config.yaml
logit_normal_time: false
inner_norm: false
patch_size: [6, 6]
positions: "learned"
beta2: 0.99
eps: 1e-08
Rows from block 7 of a small image flow-matching model, named by matrix and row number. Rows with one number within an expert belong to one neuron, the router's apart. Each number is 200 + 30 x the weight over its row's rms, rounded and kept within 0 to 999. All counts start at 0.
Before each expert's rows are labels from the 100 images, of 14976 (inputs lightly noised), where the router gives the expert most weight on average: "patch colour" is the nearest of a few named colours to the mean colour under the peak. Only what is clearly more common there than usual is listed. The data: photos of plants and fungi (iNaturalist).
# router: router (model.blocks.7.mlp.router.weight, 16x256, trained with AdamW), inputs 128-255
# up: expert up (model.blocks.7.mlp.up, 16x64x256), inputs 128-255
# down: expert down (model.blocks.7.mlp.down, 16x256x64, transposed), outputs 128-255

# expert 0
patch colour: brown
router.0,223,215,198,216,165,206,254,198,217,232,193,197,185,160,161,217,245,190,220,189,181,235,223,181,240,174,186,154,175,147,222,202,196,181,208,188,245,189,204,185,152,166,235,207,227,190,187,202,165,223,204,201,229,188,226,196,219,183,152,142,224,166,241,180,143,190,216,209,230,236,217,208,212,179,202,241,217,139,166,205,198,165,263,138,190,224,229,219,150,200,183,184,228,218,250,175,240,162,195,176,236,214,205,199,195,234,213,221,208,226,243,237,185,193,202,208,177,196,188,230,210,206,245,149,148,204,213,204
up.0,200,166,288,205,178,200,217,250,256,200,173,200,195,200,200,200,200,271,166,178,200,200,244,200,285,203,200,200,200,200,200,200,190,200,150,200,245,125,200,200,209,150,200,275,200,200,200,200,200,117,200,248,188,207,200,261,215,200,190,200,200,164,200,233,213,200,236,210,200,200,119,161,200,200,229,172,200,192,221,200,239,247,276,275,188,200,207,198,200,159,200,200,228,200,200,200,200,204,200,200,200,200,200,200,200,200,200,217,249,247,165,246,200,169,216,225,200,200,206,188,256,200,98,200,200,200,196,218
down.0,158,218,200,200,205,200,200,200,200,200,200,208,141,207,197,163,184,200,200,258,200,206,200,207,131,200,200,197,139,136,158,279,201,200,200,223,200,296,200,200,275,200,211,165,200,209,200,209,188,200,200,200,244,200,185,200,200,158,92,236,200,200,200,191,200,186,158,190,200,179,200,200,239,200,200,251,195,200,200,228,200,200,200,200,165,163,200,182,200,279,200,253,187,234,200,167,190,171,221,240,200,242,183,200,200,200,200,267,221,200,181,200,200,235,228,200,200,221,200,139,200,274,245,200,141,200,259,200
up.1,204,200,200,221,200,181,200,200,215,200,200,200,204,200,166,232,200,148,200,200,200,166,180,256,254,200,200,190,200,131,158,242,229,228,200,153,190,200,203,194,200,200,240,227,158,200,181,120,227,278,138,185,200,240,200,184,200,200,200,200,200,200,201,200,253,270,211,200,200,131,200,208,235,151,287,200,223,218,269,173,200,164,200,212,200,216,200,196,200,200,252,200,139,156,227,200,225,190,200,200,200,215,200,200,261,200,200,200,200,200,200,200,195,200,214,145,187,200,105,109,200,200,200,200,200,146,200,226
down.1,200,200,200,200,200,194,157,174,200,200,200,265,200,200,200,200,200,200,200,221,166,282,179,200,225,230,200,200,200,212,131,200,200,211,200,200,126,200,155,200,200,228,252,200,200,128,200,200,200,200,200,232,216,173,200,200,151,200,161,187,200,200,247,233,200,207,274,200,200,241,200,200,228,180,179,200,200,200,276,200,231,200,200,200,200,200,289,200,200,201,162,260,135,154,200,200,200,281,254,200,248,200,176,188,204,152,200,168,231,207,200,209,200,200,240,273,200,200,280,200,200,141,168,200,200,270,218,141

# expert 2
patch colour: grey
router.2,222,194,207,226,227,168,231,199,188,214,206,174,206,141,192,209,205,203,259,254,242,294,195,256,202,204,190,139,220,184,198,178,213,246,212,211,215,201,118,157,186,216,205,196,196,163,152,179,232,204,194,109,195,167,246,215,164,222,184,207,234,158,148,183,132,190,199,212,230,245,209,191,200,155,167,223,214,190,239,185,188,171,158,191,214,195,220,221,131,174,209,241,203,196,228,236,228,171,160,198,229,191,184,224,229,252,195,219,201,206,220,250,192,224,202,181,217,221,206,225,245,246,249,187,174,180,164,209
up.0,144,183,200,188,206,212,200,200,200,221,168,200,200,147,203,200,200,132,190,200,200,271,210,154,257,200,200,238,200,200,200,230,232,148,200,200,200,200,204,264,216,200,200,146,180,129,200,200,170,200,200,200,210,313,200,180,160,222,183,200,172,169,266,200,267,251,173,240,219,200,200,200,246,250,200,152,273,200,277,200,155,200,181,200,200,200,200,200,200,248,194,146,199,174,167,200,237,207,200,133,165,234,200,210,186,200,200,200,225,219,200,245,180,200,200,226,249,200,152,208,159,200,270,200,200,200,200,112
down.0,200,200,250,180,130,176,200,189,200,200,161,200,214,227,219,184,196,194,200,200,200,266,200,261,200,193,200,256,200,200,258,210,199,200,154,190,181,165,154,164,167,237,200,232,200,185,200,200,200,200,200,191,200,200,200,227,173,202,200,169,251,145,214,192,200,210,275,200,181,125,200,200,163,160,200,200,200,200,135,143,200,200,276,206,237,200,139,205,175,229,176,187,154,187,200,206,200,200,167,200,200,147,210,200,203,220,200,141,200,200,175,174,200,200,103,198,189,174,200,231,200,200,200,186,236,200,200,171
up.1,200,272,271,46,200,200,217,200,200,242,271,181,175,200,159,232,261,194,200,296,179,200,135,200,207,200,194,175,200,200,236,208,200,184,266,188,200,200,200,200,200,200,248,200,172,200,250,200,200,204,229,200,200,200,187,200,200,165,98,198,200,200,200,200,242,200,138,144,200,227,200,200,204,171,200,200,186,200,200,200,219,200,200,200,200,200,200,200,113,200,200,251,200,200,200,200,200,200,197,200,225,133,200,200,229,329,200,200,205,158,200,227,200,200,200,250,200,200,250,246,200,200,200,200,134,200,200,181
down.1,174,124,200,200,218,168,200,200,200,269,200,200,200,187,288,222,200,175,200,150,194,200,200,200,200,200,200,200,200,200,200,200,200,200,196,179,200,160,200,200,189,200,241,180,200,200,152,200,267,219,200,156,200,200,152,200,217,164,200,200,213,200,108,200,200,200,200,200,166,195,200,200,200,200,202,200,200,245,200,200,213,200,200,258,200,191,200,214,277,200,197,196,256,200,200,200,200,200,200,200,217,200,255,190,200,200,200,200,205,249,200,200,200,200,200,200,200,200,200,200,200,92,214,310,200,141,200,161

# expert 9
patch colour: grey
router.9,208,214,197,197,222,187,180,173,175,169,219,185,174,169,230,179,230,155,212,155,199,201,192,187,281,228,175,244,205,223,270,203,196,206,190,198,208,188,189,191,168,212,255,186,232,235,196,153,151,208,217,177,167,188,207,227,180,234,151,222,216,215,161,192,165,180,209,178,209,152,225,228,224,202,199,220,232,242,176,176,205,214,233,167,172,227,261,202,182,219,196,215,246,232,254,215,178,221,250,194,251,59,192,195,179,192,215,219,187,224,199,244,249,221,222,172,147,190,190,206,217,222,210,174,210,216,208,217
up.0,200,182,220,219,200,200,200,200,200,196,235,200,141,182,277,210,221,200,200,200,200,271,200,200,200,243,200,200,201,200,200,205,200,200,121,222,167,200,213,200,200,300,200,200,129,200,200,200,200,200,203,128,200,200,200,189,230,145,200,200,181,195,200,200,309,160,233,118,200,200,220,200,200,176,200,284,200,200,200,197,213,200,200,213,318,200,249,248,224,200,200,205,191,200,200,200,200,200,200,179,183,264,200,236,166,209,200,124,218,200,200,200,134,200,200,200,200,200,129,192,176,200,247,274,177,240,217,167
down.0,204,200,200,285,207,200,200,182,217,200,200,200,200,164,200,200,142,189,164,200,200,200,249,200,200,200,207,301,200,196,229,240,177,200,265,200,200,200,200,194,200,261,200,208,200,200,195,216,247,200,163,297,200,263,245,218,200,200,200,200,186,132,203,200,200,165,249,200,200,223,200,187,156,192,239,205,228,204,200,200,182,165,200,243,200,172,200,218,183,200,137,201,200,230,224,127,200,201,183,153,200,122,200,200,200,204,200,202,135,200,200,257,200,200,193,200,208,267,206,200,202,200,189,281,200,213,200,267
up.1,200,200,155,184,182,180,200,206,200,200,200,192,239,200,200,196,200,200,226,174,200,200,297,200,224,200,218,224,239,200,200,200,145,258,200,230,200,184,243,200,176,200,217,200,200,177,200,200,200,190,144,200,200,200,200,192,200,200,310,224,144,200,220,192,221,186,213,318,279,200,200,200,267,200,200,202,200,189,200,244,200,206,269,200,200,170,200,152,200,223,241,198,200,177,190,151,200,200,200,212,200,200,217,200,200,200,200,207,211,200,200,200,200,215,261,179,200,226,209,200,249,152,200,198,177,209,200,200
down.1,136,203,200,132,200,200,200,200,230,161,200,200,171,147,168,173,199,170,200,192,195,196,200,200,204,200,200,148,200,200,249,200,200,200,152,219,200,200,200,141,214,154,200,200,209,200,173,200,189,180,200,200,174,261,200,200,200,200,132,200,200,233,87,201,149,200,123,185,200,185,200,208,200,200,200,200,175,220,171,202,200,200,130,204,200,200,200,131,200,242,191,200,170,200,300,200,136,200,200,200,200,200,200,200,200,227,200,200,221,198,263,191,217,200,142,160,200,200,200,200,170,200,263,259,200,240,200,164

# expert 7
patch colour: grey
router.7,159,212,199,238,217,198,227,241,186,145,189,213,147,149,175,155,233,185,199,198,201,192,204,133,214,189,193,272,219,182,154,222,185,159,240,240,183,171,201,198,178,225,129,181,209,233,154,176,171,199,213,139,183,175,196,153,205,203,149,178,210,224,196,229,166,235,230,217,172,138,201,223,230,142,191,204,195,165,198,166,186,218,166,222,212,239,237,182,190,228,213,212,232,212,208,197,175,190,223,169,222,234,207,143,194,220,211,227,211,232,253,212,230,198,192,171,163,214,187,187,201,209,187,224,125,184,237,216
up.0,200,200,200,200,200,200,200,200,235,200,183,200,200,200,200,200,124,200,200,86,200,200,200,200,298,198,192,200,200,214,200,200,200,200,263,155,200,200,261,208,200,200,219,119,200,200,213,238,200,160,200,234,200,200,201,218,200,219,263,200,200,156,200,156,200,216,228,200,204,138,224,231,200,200,200,200,200,279,200,170,200,200,200,200,248,200,200,200,200,200,200,200,204,246,200,200,180,287,212,188,200,200,249,191,200,144,225,200,211,200,200,220,210,229,274,200,151,200,200,200,200,200,230,154,200,200,174,178
down.0,200,200,200,190,200,174,200,200,203,212,200,145,200,183,279,200,200,200,230,200,195,212,207,238,166,205,232,199,200,234,200,139,200,205,177,200,200,210,200,200,125,226,151,212,200,327,181,183,213,200,200,200,155,200,200,242,254,153,121,260,200,234,200,182,200,160,200,199,232,200,200,200,133,132,200,245,139,189,200,177,188,200,216,200,175,200,81,200,200,200,200,201,200,200,200,200,188,253,252,189,200,200,200,200,155,273,200,229,204,201,191,257,200,234,200,200,200,200,173,200,200,200,164,200,200,200,225,184
up.1,200,200,177,200,229,182,219,200,200,216,200,200,219,210,200,216,210,207,200,200,210,149,200,200,200,128,195,200,133,198,189,200,176,200,200,172,199,200,255,205,200,200,200,203,200,246,200,200,246,234,284,200,200,200,200,200,200,180,200,200,200,200,195,179,207,203,200,200,200,206,200,173,213,200,226,261,196,200,200,180,200,161,200,171,190,200,114,200,175,200,248,200,200,199,200,200,150,200,219,200,200,232,219,200,280,200,200,200,200,144,200,210,200,200,200,200,200,215,218,200,200,257,277,200,200,200,200,200
down.1,293,186,136,200,200,179,248,146,264,192,200,200,200,295,200,178,200,162,200,273,200,200,215,200,179,200,239,203,139,253,200,200,200,220,234,233,200,218,200,286,200,200,206,118,268,200,209,200,200,200,205,244,243,200,200,209,159,221,228,174,161,200,249,200,200,200,134,200,146,184,200,197,200,180,197,200,200,221,200,200,126,195,117,177,200,200,200,200,200,200,200,200,200,200,233,204,200,253,228,200,200,200,127,182,177,238,200,204,133,200,200,200,200,265,184,200,318,195,185,200,200,200,118,200,200,179,201,200

# expert 13
patch colour: black
router.13,199,235,178,235,259,204,168,242,225,180,221,196,218,211,233,187,245,180,254,159,196,184,214,168,228,185,219,224,234,253,200,214,224,197,165,189,213,246,221,194,182,195,168,186,212,244,208,197,206,209,205,162,216,218,187,233,208,206,173,181,217,240,169,203,175,164,169,193,193,204,128,233,194,204,266,210,204,213,198,188,248,187,230,182,177,242,226,198,205,227,243,229,219,261,271,171,189,207,209,185,164,137,202,260,173,170,174,233,165,174,204,199,224,197,171,220,189,182,164,114,172,225,170,211,225,256,222,260
up.0,262,247,200,168,200,200,177,208,188,200,169,200,171,200,236,255,212,214,248,204,191,200,200,200,172,199,200,200,200,220,200,200,200,186,200,200,219,200,200,200,186,217,244,200,168,200,259,200,254,200,190,251,200,200,200,200,200,200,253,245,200,200,189,246,200,167,200,267,200,200,200,200,242,200,145,200,200,200,200,200,200,200,200,247,200,200,108,200,178,200,253,200,200,156,200,178,200,252,221,232,201,186,200,200,204,260,130,200,200,200,289,200,200,200,200,155,200,205,200,144,200,200,245,216,200,200,200,256
down.0,200,200,200,200,200,200,138,184,200,193,243,200,180,200,200,193,200,159,210,200,193,158,162,205,200,200,238,200,221,201,171,203,206,200,200,212,200,266,170,200,200,200,199,197,200,110,211,213,200,200,208,196,200,222,175,174,200,200,193,159,200,200,163,200,152,236,200,200,183,225,167,200,200,200,200,200,217,200,195,205,200,226,192,117,200,200,74,200,200,227,200,227,276,62,248,233,200,205,245,200,200,200,200,172,200,200,208,200,200,200,200,200,200,200,250,206,200,177,201,200,200,200,140,200,222,200,200,200
up.1,200,191,200,256,200,237,200,184,179,234,178,221,143,212,200,200,207,200,222,243,200,306,249,200,177,213,200,200,200,260,146,205,220,230,200,256,249,176,184,200,200,213,216,186,200,200,200,174,214,200,228,167,214,256,200,200,176,268,142,215,243,229,200,200,200,200,179,200,200,200,190,206,200,200,224,200,150,173,200,200,229,217,193,200,210,185,102,164,200,200,208,200,230,200,189,200,200,250,200,210,243,227,200,200,200,200,200,173,217,153,257,200,200,207,200,200,267,200,231,235,236,218,240,200,147,176,200,200
down.1,196,200,221,214,200,200,248,158,200,220,200,200,195,206,188,200,200,246,228,194,200,200,221,218,200,200,196,200,200,80,228,200,153,176,200,177,200,98,173,200,257,200,200,160,203,240,200,200,248,200,200,200,228,200,200,200,210,200,228,200,200,200,123,200,180,200,200,200,200,200,181,204,200,200,200,181,161,200,200,176,200,197,200,200,200,200,48,200,179,208,200,217,192,176,205,217,157,200,227,200,200,200,190,215,200,269,213,219,202,173,145,227,200,220,200,185,200,207,200,208,200,200,200,200,181,200,224,215

# expert 3
patch colour: grey
router.3,193,195,177,203,234,177,212,227,195,201,208,213,124,223,155,156,263,225,208,200,198,234,221,121,223,171,201,255,198,258,178,189,203,180,174,197,234,251,196,180,208,186,211,178,250,214,189,196,183,191,162,235,216,125,232,230,195,267,221,170,213,214,178,230,216,206,238,165,173,151,218,241,226,192,169,205,213,164,172,208,157,231,222,147,175,221,199,184,206,224,211,222,241,226,186,199,187,262,249,209,209,170,187,124,175,207,198,209,224,191,181,149,223,188,173,170,181,205,208,198,210,208,159,159,169,165,241,169
up.0,200,150,186,208,212,200,200,228,162,165,147,235,200,186,200,236,238,210,200,178,200,200,239,200,200,153,200,200,200,200,231,138,173,142,228,200,200,151,200,200,200,171,200,241,151,260,200,200,248,200,200,266,200,200,200,200,200,177,200,240,145,234,200,200,163,200,200,157,153,154,200,200,200,200,200,172,204,200,200,200,200,200,253,200,266,200,164,218,200,200,200,276,177,239,200,200,200,200,161,224,244,200,180,252,200,200,189,200,140,190,271,200,225,200,200,200,200,224,238,200,200,178,122,200,253,161,200,218
down.0,265,158,200,200,250,200,200,200,179,143,200,168,200,131,200,215,176,211,149,182,200,200,200,283,204,280,199,200,225,200,200,200,200,200,184,200,200,264,179,200,195,135,158,200,200,201,200,200,200,215,200,146,200,137,200,195,166,253,168,167,155,200,200,200,200,200,241,200,185,320,200,200,272,200,134,200,200,197,176,227,178,200,164,148,225,200,200,200,200,142,233,200,188,172,268,200,200,200,200,170,241,136,200,200,200,200,200,200,234,200,148,200,148,200,117,200,157,223,200,200,200,200,264,187,150,200,200,200
up.1,143,200,200,200,200,200,200,200,242,200,217,200,219,200,226,200,200,200,200,226,200,200,93,172,200,200,200,278,207,200,215,200,200,89,223,200,200,200,194,200,226,236,197,200,200,160,200,200,200,275,200,200,200,200,229,228,214,200,200,74,200,200,200,200,274,187,200,200,165,200,286,145,179,227,169,200,207,219,214,200,200,177,189,200,200,200,200,235,200,200,200,147,200,216,200,99,200,200,200,200,223,200,186,269,237,185,200,200,185,200,200,200,200,200,160,200,133,190,200,200,180,200,200,200,186,200,278,184
down.1,138,148,186,200,139,138,200,200,200,145,200,202,205,200,165,200,200,200,200,200,200,200,200,227,200,263,202,200,200,200,200,200,200,252,199,200,200,278,200,200,248,190,200,200,200,330,182,176,193,227,235,200,154,200,163,222,200,200,200,240,200,200,200,220,200,200,255,255,200,200,200,200,175,242,269,200,200,200,200,200,124,200,200,215,221,200,200,200,200,207,200,200,200,200,200,138,200,176,200,185,200,200,200,221,200,200,200,188,192,174,200,216,92,182,200,237,200,250,167,155,200,200,263,200,200,200,208,200

# expert 1
patch colour: pink
router.1,206,208,191,155,205,190,160,203,218,198,191,223,243,269,219,212,185,188,207,217,246,198,181,213,185,243,194,217,223,210,211,193,151,179,178,161,174,210,222,237,240,185,247,197,140,175,232,239,177,200,188,268,192,207,173,158,207,188,201,208,189,248,233,202,235,200,176,216,185,236,166,211,199,185,217,153,202,203,179,189,195,205,226,184,209,178,210,153,211,204,173,214,185,176,162,198,168,171,218,184,204,212,202,196,220,145,225,160,230,209,179,179,152,178,196,189,201,170,232,191,191,165,173,217,262,207,194,138
up.0,174,200,258,200,200,200,258,200,156,200,200,200,200,186,200,200,217,264,200,200,147,158,200,200,197,189,150,200,200,240,179,232,205,200,200,167,200,200,200,200,200,300,200,200,200,222,178,200,200,200,200,200,200,200,134,248,147,188,200,150,147,181,299,200,200,200,200,200,200,200,200,131,200,156,200,172,176,200,200,200,200,257,198,200,131,200,200,200,229,200,112,200,200,165,215,200,142,200,200,200,200,215,200,114,163,200,200,200,272,142,189,200,224,85,200,200,200,192,200,200,200,200,200,227,200,169,200,146
down.0,217,175,200,200,196,200,200,232,187,200,200,200,208,200,182,213,200,200,241,200,229,220,200,210,200,200,99,200,109,200,200,115,200,97,200,200,200,221,300,200,200,148,184,200,200,152,159,209,200,200,200,224,211,220,200,200,200,245,200,200,200,161,265,200,213,200,251,178,200,250,264,188,200,102,137,212,200,200,200,200,177,148,200,195,254,185,260,153,200,200,200,200,200,200,200,161,200,173,200,210,209,200,220,200,212,234,196,200,200,200,200,258,152,200,200,177,200,200,200,273,200,169,209,268,200,118,200,190
up.1,200,217,200,245,207,204,200,200,195,244,200,138,231,211,236,214,200,200,153,184,201,193,229,171,200,200,200,173,177,200,225,257,200,200,200,138,200,200,229,193,253,241,200,199,200,200,214,200,243,236,235,230,215,249,58,158,212,141,198,200,166,162,152,187,200,200,95,204,200,200,200,200,200,200,264,178,179,169,197,231,210,211,200,190,200,200,117,200,190,200,226,102,200,200,200,200,190,191,200,216,200,186,131,200,132,198,220,200,200,200,166,200,200,200,167,163,197,176,192,200,200,144,177,200,200,200,200,200
down.1,200,143,201,236,200,200,200,200,200,161,200,216,200,200,229,201,237,200,145,200,185,200,200,97,272,200,200,200,243,173,200,161,200,197,256,200,200,186,142,200,247,200,200,200,200,189,200,195,174,200,200,200,200,286,86,278,157,200,205,161,212,189,200,200,200,200,204,217,200,194,200,187,200,176,145,200,215,174,200,200,213,136,240,200,231,200,164,161,213,164,153,200,220,184,263,200,200,200,164,200,212,200,226,200,169,200,200,200,200,200,170,200,180,267,221,159,200,200,188,200,200,200,283,286,186,229,200,200

# expert 10
patch colour: grey
router.10,204,278,196,205,119,226,227,207,195,224,221,159,197,160,162,207,213,187,185,199,126,162,225,197,188,210,186,185,168,139,218,216,155,224,220,245,201,205,202,200,203,224,157,179,213,183,169,187,211,220,180,211,203,202,212,211,235,162,145,169,196,161,246,157,169,171,253,193,230,160,270,156,207,203,226,221,163,276,181,228,215,204,218,172,201,210,158,226,213,186,169,222,165,222,202,228,241,175,183,263,246,211,150,207,199,228,198,193,171,210,233,214,213,237,208,241,182,175,215,166,205,217,213,199,165,186,164,151
up.0,145,182,169,200,154,260,273,200,200,230,218,151,229,200,223,200,223,192,159,193,183,200,200,219,135,200,197,209,162,200,200,200,200,200,200,194,200,164,200,163,137,200,183,260,198,236,136,200,200,167,190,200,200,200,237,171,183,200,197,230,198,254,200,242,200,200,184,200,220,232,160,200,200,200,242,218,200,274,200,246,195,200,199,200,148,157,200,163,200,203,206,200,162,192,185,148,214,200,225,200,200,200,200,124,233,200,200,200,200,200,200,243,144,172,164,200,212,200,197,200,200,200,147,115,160,142,251,137
down.0,200,200,176,200,200,248,200,214,181,200,144,200,175,295,200,238,173,259,175,200,200,236,165,200,215,200,253,130,206,200,200,200,200,200,171,200,200,210,200,200,295,200,200,272,223,163,200,200,253,200,175,200,200,211,200,153,246,178,200,163,200,200,200,200,200,200,250,200,179,240,198,200,180,200,200,200,200,240,200,139,181,200,146,200,200,200,200,200,204,200,93,290,195,200,152,184,200,200,200,200,239,165,200,265,200,200,200,200,216,200,200,200,152,200,200,229,200,200,200,145,200,172,200,200,253,222,246,200
up.1,228,200,200,267,200,200,200,200,214,229,121,165,200,200,203,248,251,200,241,200,244,233,200,226,241,200,266,181,173,162,246,200,217,201,193,143,200,218,165,200,200,219,200,200,200,198,259,150,200,156,200,172,200,200,200,200,208,192,151,200,181,200,180,203,214,212,213,249,200,262,200,218,220,152,200,200,209,150,200,200,236,200,200,200,200,154,200,261,200,200,215,159,200,234,173,200,200,200,223,200,253,219,200,200,167,200,200,200,248,243,244,200,200,231,200,200,200,168,200,200,211,226,240,200,187,200,200,200
down.1,257,164,200,168,200,200,200,200,186,200,226,200,217,200,105,218,235,178,194,219,175,200,173,200,200,193,210,187,199,200,144,200,200,248,227,244,191,99,200,200,200,148,219,152,181,258,200,200,268,228,200,188,200,250,215,252,200,200,200,200,216,160,200,200,200,200,200,200,200,263,162,200,159,236,168,197,145,211,215,165,200,162,220,200,226,227,230,148,171,158,179,224,166,200,152,239,162,200,187,233,248,249,200,193,146,200,188,200,217,200,200,200,200,236,241,246,152,263,217,132,202,223,219,174,183,175,247,172